From a checkpoint of a small image flow-matching model.
Model: 4.56M parameters, 64-pixel images, arch dit, norm layernorm, patch size [4, 4], layers 6, width 192.
Rows from block 2 of a small image flow-matching model, named by matrix and row number. Rows with one number belong to one neuron. Each number is 128 + 24 x the weight over its row's rms, rounded and kept within 0 to 255. All counts start at 0.
After each neuron's rows are labels from the 100 images, of 14848 (inputs lightly noised), where the neuron reaches its highest value: "strongest on" is what is common among them. Only what is clearly more common there than usual is listed. The data: stained colorectal tissue patches (NCT-CRC-HE-100K).
# fc1: MLP up (model.blocks.2.mlp.fc1.weight, 768x192), inputs 0-95
# fc2: MLP down (model.blocks.2.mlp.fc2.weight, 192x768, transposed), outputs 0-95

fc1.260 [140  91 129 132 103 143 109 124  95 118 145 128 133 141 127 144 141  77 124 159 130  61 140 139  92 147 126  78 141 112 132 125 134 117 123 101  94 117 126 145 111  96  89 141  98 101 160 148 166 162 126 135 146 124 115 114 127  97 127 129 112 120 129 126 144 129 103 130 113 111 169 144 118  81 141 111 124 152 181 121 151  98 143 131 106 139  67  75 138 196 159 111 114 113 159 147]
fc2.260 [156 153 122 134 155 127 120 143 106 125 150 112 161  97 105 107 116 117 142 109  76 175 115 138 160 126 124 139 153 140 125 115 103 130 153 133 133 107 132 145 152  93  96  93  93 152 115 168 152  80 103 119 129 130 134 117 126 129 136 147 100 138 132 167 113 154  93 100 116 124 174 150 112 103 118 154  97 142  95 147 145 141 117 118 120 136 154 140 132 159 119 104 120 130 108 128]
strongest on: tissue: normal colon mucosa

fc1.249 [142 137 144 112 132 134 139 106  67 137  93 167 115 150  63 143 137 126 136 130 169 129 108 118 161  92 160 113 126 110 128 121 125 109 155 151 146  93  85 148 166 126 110 126 109 138 145 135 151 124  82 132 172 153 148 137 103 128 140 114 101 144 131  95 137 144 125 122 141 167  95 117 122 142 125 148 167 181 133 149 138  91 150 123 152  91 163 107 153 129 101 161  91 185 112  96]
fc2.249 [140 145 132 105 123 121  83 178 139 124 105 107 136 155  91 108 122 110 136 132  94 139 195 127 107 140 127 123 114 137 156 135 161  84 111 117 120 128  91 135 128 108  86 134  89 139 105 121  91 145  47 118  92 101 102 144 187 151 101 138 119 115 143  68 140 165 122 165 132  97 120  91 141 120  99 113  85 110 115 158 120 100 140 144 169  97 106 140 113 119  95 164 106 107 119 133]
strongest on: tissue: lymphocytes

fc1.265 [104 147 171  98 108 135 137 170 102 124 149 140  74 136 150 153 154 107 132 145 130 136 111 122 140 114 135 145  79 141 138 149 164 131 145  23  96 125 160 148 171 143 142 139 132 148 133 126 138 110 131 143 154 162 126 120 209 131 103 102 140 139 116 152 108 112 125 117 136 134 154 139 150 120 115 161 114 149 140 142 120 117 144 137 136 140 120 122 168 119 110 128  97 133  86 123]
fc2.265 [140 135 117 107  90 127 130 131 140 136 130 136 171 138 108 112 141 101 149 142  77 115 173 130 113 130 147 117 150 117 119 181 126 128 166 199 107  73 134 112 142 115 133 114 140 125 122 177  90 130 152 150 111 118 118 207 132 175 135 166 126 124 117  98 125 120 130 139 143 125 147 153 113 108 129 152 128 126 107 128 135 111 124 160 126 149 107  93 107  96 126  99 132 141 152 109]
strongest on: tissue: adipose tissue

fc1.390 [139 116 154 123 170 125 128 136 114 123 133 122 128 151  76 120 126 102 121 115 126 133 146 147 137 168 133  72 105 144 117 130 143 146 132 145 108 106 113 152 157 138 136 125 140 115 134 114 108 176  99 108 142  84 103  98  83 138 106 111 129 128 101 103 136 133 121 126 176 152 112  98 166 100 108 104 132 129 121 117  82 113 108 141 104  58  95 111 113 123 133 160 139 122 140 156]
fc2.390 [155 146 115 187  83 143 117 122 137 110 134  99 151  86 107 103 136 129 140 128 126 132 132 138 167 167 147 147 120 104 144 124  74 102 145 172 106 106 105 167 133 147 112 107 156 125 101 130 111 104 115 157 114 177 108 123 146 111 140 141 125 155 153 124 151 103 176 151 145 111 123 105 119 114  95 151  98 110 131  92 128 117  88 111 120 150 171 137 126 180 145 143 131 133 110 178]
strongest on: tissue: mucus; tissue: smooth muscle

fc1.353 [159 100 109 115 146 136 143 176 124 121 195 139 116 143 102 127 131 100 131 131 119  87 136 179  98  80 144 159 112 162 129 111 134 140 160 141 109 123 122 152 170 141 171 135 134 108 109 121 130 160 106 121 140 148 115 104 161 111 134  96 132 134 108  90 140 143 149 186 175 128 154 124 111 125 169 132 138 110 127 148 116 159 139 145 122 123 115 120 153 107 184 148 142 121 133 138]
fc2.353 [139 158 128 119  80 118 113  76 127 115 213  96 124 106 121 119  84  96 123 124 128 124 118 121 139 119  96 151 121 122 142 126 105 118 116 164 159 114 114 131 130 136 135 155 130 110 110 119  85 115 114 124 151 113 141 119  83 169 101 114 118 139 111 142 114 115 141 122 113  96 175 131 118 112 158  83  86 128 161 158  79 126 139 154 118 122 161  65 109  98 134 115 116 150  81 137]
strongest on: tissue: mucus

fc1.346 [128 139 129 134  84 131 125 150 121  69  95 170 145 116 117 106 162 100 130 111 132 132 131 156 111 127 111 157  96 117 111  76 132 107 154 150 115 129 117 129  95  83 112 146 103 128 140 101  82 149  88 112 146 143 156 164  96 128 139 152 155 120 123 122 140  98  92 126  74 137 131 138 105 133 120 143 144 114 136 107 167 127 153 120  94 156 128 120 118 130 139 142 138 142 191 116]
fc2.346 [135  98 100 133 159 136  90 127  94  99  79  91  79 145 148 150  91 116 132 134 117 129 139 158 147 125 145  79 112 143 101 176 117 158 176 137 109 124 122 125 124  79 136 126 104 114 129 122  77 113 103 117 131 116 108 156 163 132 127 208 132 110 129 140 119 123  93 134  89 110 154 129 140 124 104 108 109 148 100 104 172 106 129 113  93 136 139 134 110 121 157 157 132 109  52 118]
strongest on: tissue: debris

fc1.139 [110  98 138 128 145 119 113 102 108 140 141 129 125 133 122 132 146 130 138 152 121  90 149 163 148  95  87 129 140 145 134 115 150  71 142 152 123 101 160 100 119 156  90 162 157 133 133 136 100 145 105  91 142 145 147 153 154 129 204 127 145 117 122 149 137 106 126 106 126 152 168 132  99 130 125  87 103 142 139 129 142 132 159 165 128  84 137 128 150 119 134 110  89 134 166 104]
fc2.139 [158 134 123 126 144 140 133 115 129 123 103 154 158 106 138 136 125 115 126 132 132 109 173 127 137 142 133 160 183 122 141 146 131 157  96 106 111 126 114 116 124 156 141 124 156 136 136 145 173 154 111 126 158 178 101 136 124  93  80 145 113 105 165 149 132 100  64 121 153 161 114 144 130 114 156 142 106  94 148 106 102 103 140 173 163 123 129 137 161 130 131 132 148 140 154 142]
strongest on: tissue: debris

fc1.762 [105 128  98 126  92 115 138 109 133  92 128 116 174 174 100 135 119 135 146 165 113 154 140 119 112 147 154 157  78  85 159 159 153 109 138 133 112 140 151 158 175 132 136 128 142 115  97 140 145 133 159 145 156 119 147 174 123 124 140 160 115 130 115 159 132  88 117 152 169 125 118 145  99 171 158 143 153 111 193 137 128 161 115 105 154 182 104 130 121 139 117 127 122 155 107  82]
fc2.762 [ 73 108 101 118 148 127 124 119 110 123 144 140 129 109  93 120 109 149 122 129 136  90 137  94 145 148 137 128 113 190 114 113  72 144 144 140 106 125 136 168 127 145 165 120 141 148 137 168 144 141 119 105 124 134 118 134  88 115 183 134  91 123 138 120 139 117 137 119 119 136  90 130 142 158 159 141 125 111 125 144 120 124 143 150 156 133 171 111 170 123 113 115  86 135 174 120]
strongest on: tissue: adipose tissue

fc1.421 [112 108 145 145 146 123 135 125 139 114 112 124 126 134 151  92 116 173 174 240 164 138 117 175 123 171 128 122 124 172 146 141 127 142 140 130 107 141 137 110 178 140 167  73 137 137 117 115 109 103 141 134 163 139 157 141 117 138 132 167 125  79 133 129 114 155 153 144 151  77 111 141  44 146 109 105 135 120 155 108 151 144 164 132 112 127 128 124 117 133 142 122 149  61 109 131]
fc2.421 [110 112 111 139 110 113 170 141  97 129 134 140  70 105 120 159 112 138 154  62 131 136 106 152 138 138 126 123 108 117 139 132 107  97 132 124 158  93 160  97 160 146 123 177 128 142 118 127 149 159  87 152 127 130  95 120  85 163 125 150 108  98 137 156 130 113 126 154 118 143 133 190 171 139  91  93  46 126  92 134 106 147 124 110 109 139 171 103  91 142 173 143 125  91 133 104]
strongest on: tissue: debris

fc1.485 [122 130  73  96 137 132 124 154 144 172 133 170 136 123 147  86 148  90 135 151 162 133 103 115 156  87 124 123 145 150 136 110 149 150  97 155 108 109 149 171 149 123 132 151 132 111 115 142 145 145 128  99 114 145  83  80 122 130 131 109  54 171  77 124 125 105 126 144 148 122 157 173 143 151 145 135 126 113 109 132 156 109 105  98 123 129  76 109  92 154 159 147 131  98 114 121]
fc2.485 [124 162  93  82 138 119 135 106 133 138 148 147 127 114 138  94 134 134 153 110 115 141 167 141 131 120 139 151 146 109 127 134 102 148 103 164 161  93 160 168 135 123 136  91 152 106 108 143 145 118 132 156 145 126 172  96 132 136 126  91  90 135 185 139 140 141 121 132 125 141 143 157 114 158 141  99 139 149 133 106 166 116 144 117 128 134 156 145 159 164 133 149 131 151 130 119]
strongest on: tissue: mucus

fc1.704 [149 142  99 107 154 127 119  81 121 142 104 111 154 153 103 141 134 155 138 136 150 181 135 103 145 120 116  86 137 109 199 132 102 116 157 122 123 115 158 126 116 173 131 127 145 140 145 150 128 102 106 104 126 112 116 167  97 104 124 117 152 112 138 122 127 142 101 157  94 145 123 101 132 149 106 192 138 136 131 124 129 101 139 161 115 138 153 147 126 179 112 104 109 114 115 123]
fc2.704 [155 133 110 137  96 138 146 156 139 159 118 105  98 113  96 135 161 138 141 118 105  96 103  80 125 139 122 156 123 137 167  97 135 128 169 117 110 115 166 139 157 151 134 102 130 177 101 143 120 134 125 127 147 159 111 162 154 122 137 116 120 137 135 116 134 142 115 145  85 121 144 108 104 156  95  88 101 139 144 117 121  86 133 117  90 121 161 106 123 139 112  87 125 138 125 146]
strongest on: tissue: smooth muscle; tissue: mucus

fc1.631 [125  82 136  73 141 119 119 153 157 116 120 181 150 111 138  74 128  98 113 140 155 123 135 153  86  72 141 120 136 144 102 108 135 130 148 128  96 155 106 143 164 113 131 143 125 143 176 113 125 119 122  87 125 117 107 137 149 124 137 123 111 145 102 134 129 143 121 134 111 137 136 117 149 184 140 116 123 128 117  97 141 143 107 139 137 102 159 143 124 169 105 121  92  52 117 183]
fc2.631 [124 113 109 133 117 111 173 145  99 113 122 110 112 143 126  89 121 138 121 135 146 123 137  84 130 120 114 137 175 115 150 162 106 125 156 149 110 126  87 143 123 116 161 102 126 160 106 121 145 107 147 163 136 136 119 166 137 176 174 131 126 185 126 129 145 125 113 160 106 125 139 135 161 171 126 130 148 115 122 110 137 125 120 131 188 129 150  69 124 176 138 123  95 160 131  91]
strongest on: tissue: lymphocytes

fc1.470 [153 162 101 111 143 146 123 155 140 140 135 131 140 103 143 154 146  94 112 123 148 129 167 135 171  99  88 150 104 140 130 129 144 159 162 126 122 108 123 111 105 104 119 112 113 140 164 120 113 130 121  85 116 138 123 107  93 105 148 121 149 128 132 101 112  98 119 160 104  96 167 122 126  98 128 123 160 154 160 147  97 156 116 111 115 120 152 123  79  98 133 130 142 154 145 126]
fc2.470 [171 152  88  87 118 143 129 105 141 146 151 141 125 148 174 119 123 112 153 128 129 138  99 138 112 102  68 156 135 110 133 114 139 105 172 138 136 129 121 136 119  79 108 121  99 128 119 114 130 132 115 163  99 147 161  77 157 149 138 136  89 117  94 104 127 154 135 149 115 152 168 134 115 100 116 132 138 116 103 153 107 119 130 104 129 156 119 160 159 120 143 113 127 133 148 125]
strongest on: tissue: normal colon mucosa; tissue: smooth muscle

fc1.18 [144  87 135 134 123 181 109 163  99 121  73 128 120 146  37 134  98 127 119 142 117 109 121 133  67 118 183 121 132 148 191  93 146 130  90 132 149 127 143 109 166 143 135 124 170 112 122 153 150 153 106 136 130 107 122 109  88 156 142 102 126 102  94 130 142 123 112 157 151 146 120 106 130 141 102  90 133 147 134 131 113 126 113 110 146  79 142 139 115 150 147 104 168 100 141 171]
fc2.18 [187 116  95 169 133 151 116 136 143 129  69 130 109 135  75 110 137 163 159 137 116 117 144 138 153 165 171 126 107 100 123 109 111 114 152 101 112 131 111 159 109 189 120 106 177 122 126 131  99 120  68 100 123 149 119 141 185 119 132 133 139 130 175 173 153 110 140 154 151 118  61 136 130 118 147 166 124 115 137 107 141 153 115  97  88 119 137 112 112 158 160 125 140 129 122 146]
strongest on: tissue: lymphocytes

fc1.705 [140  97 116  99  98 122 117 116 108 111  98 160 146 121 100 114 136  86 121 137 151 117 112 117 131 123 136 122  76 105 119 142 118 140 138 115  86 148 111 153 127 101 115 108 112 156 132  67 110 122 165 161 115 137 124 120 110 104 127 122 138 123 154 122 154 149 132 108  94 115 147 136 126 106  93 136 114  95 161 101 151 108 115 107  90 165  99   0 117 120 116 127 102 146  70 107]
fc2.705 [148 103  89 146 155 132 165 115  95 100 101 115 131 136  94 132  90 132 116 113 114 119 137 118 105 164 132 120  53 126 114 113  97 158 121 139 150 189 145 137 156  86 115 113 112 127 118  90 111 116 196 106 127 145 140 108 135 133 128 106 140 158 107 136 135  74 122  72 121  91 146 119 119  90 112 126 139 145 113  97 140 122 142 109 106 114 159 184 116 122 139 116 110 106 187 131]
strongest on: tissue: normal colon mucosa; tissue: adipose tissue

fc1.381 [115 141 118 110 119 143 132 100 127 118 117 121 117 167  78  73 158 149 143 123 137 126 125 105 143 116 116 114 142 130 129 108 129 138 119 136 152 146 149  84 119 109 137 125 157 111 121 148  83 158 135 172 146 126 151 119 155 143  89 106 127 128 121 151 176 130 136 147 170 126  68 138  95 126 124 122 154 143 160 121  99  90 120 156 118 156 153 137 156  81 148 140 126 145 185 110]
fc2.381 [139 143 133 157 100 140 131 120 121 143 153 150 135 120 149 104 136 121 103 105 120 115 157 129 159 101 117 108 107 139 139 104 143  95  96  95 125 110 135 144 126 117 138 111 153 153 118 134 176 133 127 136 107 111 155 145 110 147 133 136 116 111 131 125 125 167 131 155  68 136 218 117 109 171 153 120 130 108 127 106 108 144 121 125  73 103 142 110 117 139  98 127 144 142 151 196]
strongest on: tissue: lymphocytes

fc1.24 [126 145 118 169 118 135 116 178 147 160 154 104 109 108 145 167 113 108 128 149 129 124 108 128 120 161 110 102 149 128 147 120 128 138 119 128 148  99 156  97 145 117 157 156 127 111 147 151 113 133  85  92 131 134 100 125 136 154 145 123 147 128 159 153 122 103 171 142 184 129 168 133 159 112 119 109 106 136 131 110 153  88 140 113 155 136 106  94 112  85 103 160 181  95 115 112]
fc2.24 [152 135 135 117  98 135 156  94 124 105 162 157 122 109  87 160 112 109 114 136 144 143 121 132 135 109 140  95 114 128 105 130 105  98 133 128 131 112 120  97 128 132 155 122 205 151 147 175 106 119 120 164 144 128 127 134 150 203 117 142 102 143 129 141 144  83 147 160 113 142 104 146 161 134 121 141  93 103 118 134 101 128 128 160 128 127 138 133 149 128 121  69 130 139 120 137]
strongest on: tissue: debris

fc1.312 [140 107  98 150  99 111 117 119 124 119 110 150  64 146 137  96 114 132 135 170 124 127 116 129 109 146  99 121 121 174 132 111 142 126 138 115 108 157 142 122  89 109 153 135 121 122 118 114 145 125 145 138 120 103 139 105  97 128 148 119 100 116 130 134 105 105 160 126 118  88 112  97  80  88 123  93 114 130 115 143 135 120 161 106  62 139 127  26 117 160 144 128 141 131  84 158]
fc2.312 [ 96 132 139 130 149 121 133 124 124 127 102  99 137 105 122 124 138 111 149 128 144 127 141 121 118 135 117 164 126 139 158 132 119 123 154 126 151 124 120 126 147 131 123 105 150 147 116 146 175 136 177 148  81 113 142 136 135 159 187 156 116 142 115 116 134 121 169 133 155 130 115 102 142  91 145 119 163 106 145 163 105 127 104 150  69  97 127 137 120 150 109 153 112 130 184 150]
strongest on: tissue: normal colon mucosa

fc1.672 [ 95 133 108 140 131  78 135  98 119 103 168 137  96 122 141 148 141 119 156 154 151 110 121 129  80 123  98 128 117 157 157 147 101 142 114 132 100 133  99 138 114 155 171 150 104 122 137 161 156 141 128 122  92 137 113 122 110 136 142 148 105 178 147 112  86 182 141  83 167 102 110 143 133 103 165 135 129 108  91  95 139 139 109 106 103 103 158 154 122 160 159 122 158 159 121 165]
fc2.672 [114 144 128 114 133  73 144 128 170 141 141 116 111 102 121 132 154 142 109 116 158 153 148 138  87 106 129 150 100 131 128 106 129 146 124 164 163 104 107 145 100 180 153 160 161 103 122 142  90 179 128 169 210 115 132 120 111 143 127 106 107 128 170 100 156 129  84 142 129 149 155 138 115  93 159 147 141 153 135  81 141 164 140  95 104 113 129 165 138 131 134 139 119 140 139 117]
strongest on: tissue: debris

fc1.626 [186 131 138  85 108 129 112 139 103 132 116 133 148 125  90 105  58 113 130 141 135 171 121 150 147  82 131 119 150 128  90  88 118 102  98 125 122 144 116 128 126  87 107 137  94 158 113 118 129 141 105 163 168  85  99 133 105 135 149 133  27  87 135 109 134 117 113 135 107 170 124 147 138  97 130 123 136 113 139 112  82 111 145 147 144 101 126 119 114 109 100 128 107 166 138 113]
fc2.626 [128 145 118 122  99 135 165 140 118 138 162 112 162 140 133 114  89 151 141 115 122 185 130  77 152 122 111 146 148 108 134  80  98 108 122 105 149 149 153  80 150 143 106 127 101 105  91 152 131 135 130 135 129 130 164 121 135 118 103 103 120 151 142 132 113 174 135 111 110 133  85 107 152  94 111 139 103 132 133 140 120 117 142 136 142 157 104  87 116 164 123 133  99 125  97  91]
strongest on: tissue: lymphocytes

fc1.540 [102 143 127 143 132 114 127 132 151 108 115 135 138 146 123 124 129  89 144 131 105 108 137 138  89 186 108 106 141 144  93 141 201  89  87 121 126 141  98 127 159 153 121 134 134 144 114 108 152 124  99 107 189 148  78 108 116 158 152 160 135 169 153 105 146 118  80 145 144 189 113 134 105 118 154 165 140 103 129 130 126 151 157 120 115 133 133 144 138 147 137 184 112 112  91 150]
fc2.540 [132 108 124 144 120 138 115 141  86 142 159 133 113 140 111 126 139 135  94 126 173 136 138 143 130 136  99 171 128 160 142 131 125  63 126 120 122 143  91 162 124 137 128 139  82 122 110  97 116  86  91 151  60 110 179 104 100  90 146 109 138 128 145 118  82 123  54 142 118 112 105 125 135 124 110 120 140 135 170 168 120 156 164 119 105 107 152 161 102 176 134 140  97 120 161 143]
strongest on: tissue: normal colon mucosa

fc1.38 [132 157 124 143 157 123  86 135 137 129  78 111 111 130 124 165  92 113 118 143 153 149 119 127 151 135 146 148 139 128 148 159 142 132  59 143 142 134 111 123 200 105 111 111 135 149 134 139 107 120 170 139 108 140 133 112 125 124 138 154 142 142 130 127 111 145 108 104 162 184 119 119 165 123 153 117 161 129 156 173 118 144 144 158 133 166 126 195 105 138 113 122 163 141 145 125]
fc2.38 [116 123 164 150 132 159 130 160 132 134  89 134 163  78 144 144 126 119 124 114 153 107 129 128 128 125 166 106 141 143 118 133 146 122 103  97  97 148 163  81 142 153  94 132 159 128 154 128  99 116 115 101 148  73 139 128 101 118 160  97 132 118 159 138 148 128 108 152 124 106  88 129 142 145 152 119 106 154 111 145 136 109 144 142 122  89 129 147 159 116 127  29 155 117  99 126]
strongest on: tissue: mucus

fc1.387 [161 138 111 199 117 103 124 150 190 144 112 130  88 133 161  95 143 114 153  76 157 138 112 100 134 144 128 150 122 107 119 148  76 151 163 134 148 144 149 102 130 134 121 127 114 112 133 156 125 136 123 144 117 122 136 168 104 150  95 130 112  98 140 136  80 107 126 147 121 150 120 102 131  85 100 121  97  83 152  68 130 145 140 127 125 150 138 125 115 105 112 149 131 113 153 144]
fc2.387 [131 108 138 140 146  99 118 168 116 136 141 171 147  93 137 137 145 140 114 133 146 108 178 131 130 119 160 144 126 104 130  90 148 144 149 135 112 155 156  88 121 136 124 151 126 101 121 139 141 138 113 117 149 160 127 144 152 150  63 143 121 123  93 106 137 149 185 109 105 122 111 123 107  89 126  90 160 109 122 124 122  88 104  92 116 149  80 105 146 128 110 197  98 124 142 117]
strongest on: tissue: lymphocytes

fc1.253 [ 71  80 155 158 134 128  75 158 142 123 134 106 161 100 145 124 167 109 152  80 150 137 146 110 127 128 133 156 137 121 180 142 153 109 106 153 125 107 134 138 137 123 105 122 134 100 126 150 147 137 144 118 158 107 137 111 110 134 146  89 147 131 154 146 131 148  90 116 103 131 127 133  87  98 119 119 159  97 133 158 143 182 112 154 126 133 153 161  95 129 175 116 170 106 149  99]
fc2.253 [ 83 104 151 146 125 116 120 144 128 128 143 105 143 121 185 142 185 149 121 119 126 141 149 100 115 137 138  83 120 148 155 106 127 144  63 101 132 139 167 122 163 130 139 125  73 141 122 161  99 118  97 131 167  96 124 127 122 139 107  64 112 124 166 107  97 146 145 128 120 137 133 103 134 150 139 125 102 162 125 113 146 161  92 106 148 141 164 124 147 161 143  90 105 118  70 128]
strongest on: tissue: normal colon mucosa; tissue: mucus

fc1.659 [125 106 130 179 135 156 126 144 133 149 176 172 134 118 128 146 166 113 142 163 110 126  99 103 149 113 158 114 153 161 137 150 108 188 103 104 112 159 143 139  89 142 132 123 161 103 129 130 162 127 108 117 132 136 147 132 112  90 128 167 161 157 112 106 101 132 135 136 131 147 138 156 118 111 124 138 158 156  98 116  70 137 127 148 102 148  88  75 111 158 127  97 121 132 116 126]
fc2.659 [ 85 103 105 119 112 140 124 138 134 110 158 121 117 108 139 122 136 114 112  94 130 143  96 122 132 125 130 118 172 103 134  95 140 135 117  96 138 140 107  96 158 142 155 119 109 123 133 109 106 106 153 150 116 131 148 148 118 121  96 113 120 149 151 169  97 130 142 106  92  88 109 111 122  89 174 129 125 159 116 139  79 152 144 111  84  91 127  87 177 139 142  88 132 144  94 140]
strongest on: tissue: mucus

fc1.748 [121 119 116 132 133 118 164 108 155 101 154 129 148 132 126 117 163 111 121 129 171 131 165 130 122 160 147 135 106  93  97 143 151 129 133 157 127  90 116 113 135 150 117 150 127 145 114 134 133 146 152 102 156 152 131 106 145 130 129  96  90  99 154 132 127 123 137 110  92 140 119 114 121 151 160 156 145 174 149 100 100 131 113 116 127 149 120  75 102  93 125 129 142  86  61 144]
fc2.748 [137  76 119 140 155 143 112 138 128 132 170 105  93 132 129 130 113 153 125 122 137 140  62 144 105 140 152  86 107 100  89  94 126 143 140 147 139 105 125 113 129 135 129 126 102 113 109 167 150  66 119  88 154 120 143 164  92 160 147 139 104 106 136 142 119 111 158 143 108  85 166 100 103 128 134 132 165 137  98 100 131 140 185 109 138 124 187 131 114 115 150 107 119 153 149 141]
strongest on: tissue: normal colon mucosa; tissue: mucus

fc1.408 [124 129 127 160 127 151 118 140 134 151 121 137 104 160 158  57 132 147 133 113 103 110 142 112 108 113 100 135 124 135  92 109 121 118 174 141 126 138 151 149 145 142 129 125 108 138 115 127 144 148 115 119  67 160  87 130  98 136 132 159 136 134 115 106 140 111 115 116  87 116 134 152 156 132 115  84 117  60 119 156 141 113 121 121 115 173  85 134 160 112 165 140 149 127  93 116]
fc2.408 [112 131 130 126 132 102 175 124 129 175 163  91 142 145 150 105 122 154 117  93 144 130  87 170  96 106  99 148 122  72 135 149 121 132 157 123 117 125 153  95 151 152 115 121 119 105 115 125 117 152 112 113 178  96 131 137 179 115 122  89 140 179 124 108 153 139 111 119 172 134 150 110 133 120 133 144 151 156 142 159 128 101 106 173 107 126 144 106  86 144 103 144 130 129 176  85]
strongest on: tissue: debris

fc1.500 [156 155 131 125 126 114 138 121 126 130 122 116 104 109 152 123 106 119 108  87 177 101 121 118 134 151 100 126 135 119 108 136 122 114 117 123 127 123 114 153 156 151 151  77 116 141 148 125 115 121 124 145 128 176 127 114 125 156  98 130 105 130  94 142 100 126 121  99 154  98 136 114 151 166 148 143 109 127 144 132 130 166 140 159 124 174 165 145  82  76 115  97 151  90 138 147]
fc2.500 [106 106 163 123 149 150 194 120 113 128 160 154 161 132 167 139 125 139 138 138 114 122 155 109 126  98  71 116 109 130 146 156 122 110 101  66 117 172 122 113 138 124 127 130 153 104 128 124 146 146 130 164  93  91 121 127  96 128 115  82 147 123 159 132 157 139  94 114 100 139 145 109 141 119 117 122 135 144  85  73  88 105 137  98 146 135  92 123 154 117 126 138 126 139 104 101]
strongest on: tissue: adipose tissue

fc1.1 [156 171 164 102 113 133  89  85 147 135 112 117 122 162 132 122 153  81 159 166 130 129 148  99 134 137 130 120 145 138 105 137 151 148 124 133 121 152 131 150 155 104 131 112 123 156 127 115  73 171 188 142 140  53 116  85 129 132 146 147 110 141 112 127 168 159 139 100 134 143 131 100  90 159 134 103  96 130 157 130 143 161  85 143 122 169 131 124  89 133 135 133 165  84  95 114]
fc2.1 [128 162 145 116 128 112 208 156 124  99 149 101 149 105 131 115 123 126 142 134 100 115 104 110 147 110  87 119  89 121 120 127 121  87 111 118 163 153 118 137 141 117 145 141 139 153 174 124  85 109 181 130 136 177 149 121 106 122 165 100 121 135 126 151 125 157 136 118 111 119 129 100 158 129 117 142 122 144  87 113 129 160 166  81 106 102 144  93 169 111 105 163 136 166 134 112]
strongest on: tissue: mucus

fc1.385 [149 151 176 143 133 116 166  92 113 163 123 145 107 136 115 128 118 103 116 119 163 165 136 154 101 135 134 135 100 130 101 133 117 107  92 161 136 132 122  86 137 137 202 140 147 130 106 116 142 142 136 133 104 145 113 120 123 101 131 113 111 142 128 172 131 170 104  80 109 125 122 115 133 120 137 143 169 140 127 149  70  44 178  89 156  67 137 137 134 147  95 133 153 158 106 120]
fc2.385 [135 130 144 143 143 124 108 141 158 129 120 139 136 121 123 123 113 114 120 137 116 129  92 148 160 124 145  88 104 115 118  79 114 129 166 202  95 104 102 111 159 135 189 138 158 123 157 159 133 118 171 148 145  73 129 111 152 105 108 110  96 140 146 159 154 152 125  82 114 106 108 113 138 137 148 137 116 130 146 128 114 115 111 138 153 135 114 108 161 134 126  99 173 134  85 138]
strongest on: tissue: mucus

fc1.532 [106 123 139 110 142 133 129 114 141 133 139 140  88 123 133 120 133 118 136 148 103  89 125 139 138 100 116 135 140 136 119 107 149 121 145 121 171 125  86 150 137 112 115 102 116 113 112 137 143  96 113  72 123 160  93 144  67 108 131 140 108 163  88 120 104 118 114  86 106  99 131 135 120 100 147 129 142  63 144 127 135 153  82 114 105 189 110 114 166 112 129 156  73 129 125  73]
fc2.532 [ 90 122 168 111 136  85 118 127 109 107 120 169 168 138 157 118 118 102  85 177 151  90 129 116 147 151 112  79 160 117 119 120  87 154 135 134 166  84 123 121 166  95 121  82 125 145 119 172 152 123 126 144 118  72 137 125 165 120 122 127 129 160 126  79 109 119 157 137 121 146 101 123 157 119 121 140 124 164 120 142 103 132 144 134 149 129 161 130 125 127 121 162 101 149 117  98]
strongest on: tissue: smooth muscle

fc1.118 [146 163 131  82  88 140 113 126 118  92 111 160 155 148 121 120 145 144 205  73  99  78 122 162 126 136 110 132 171 123 145 111 108 128 125 122 104 145 163 123  72  76 114 137 102 141 180 129 146 147 124 156 177 128 158 133 136 129 141 145 133  65 115 135 137 122  96 150 110  55 149 115  79 126 105 103 133  98 139  93 133  99 164 125  99 122 168 123 135 146 157 132 126 123 148 148]
fc2.118 [134 110 120  95 140 134 135 116  80 101 153 121 110 122 160 125 123 139 134 117 131 130 141 135 154 117  97 113 173 119 107 112 135 130 131 108 124 153 132 128  99  53 100 107  44 146 125 137 191 128 124 100 101 131 119 146 105 118 138 114 127 100 118 200  96 116  87 146 135 209 164 110 185 127 135 122 149 127 134  90 135 115 100 157 135 104 115 110 122 102 193 133 108 105 139 108]
strongest on: tissue: smooth muscle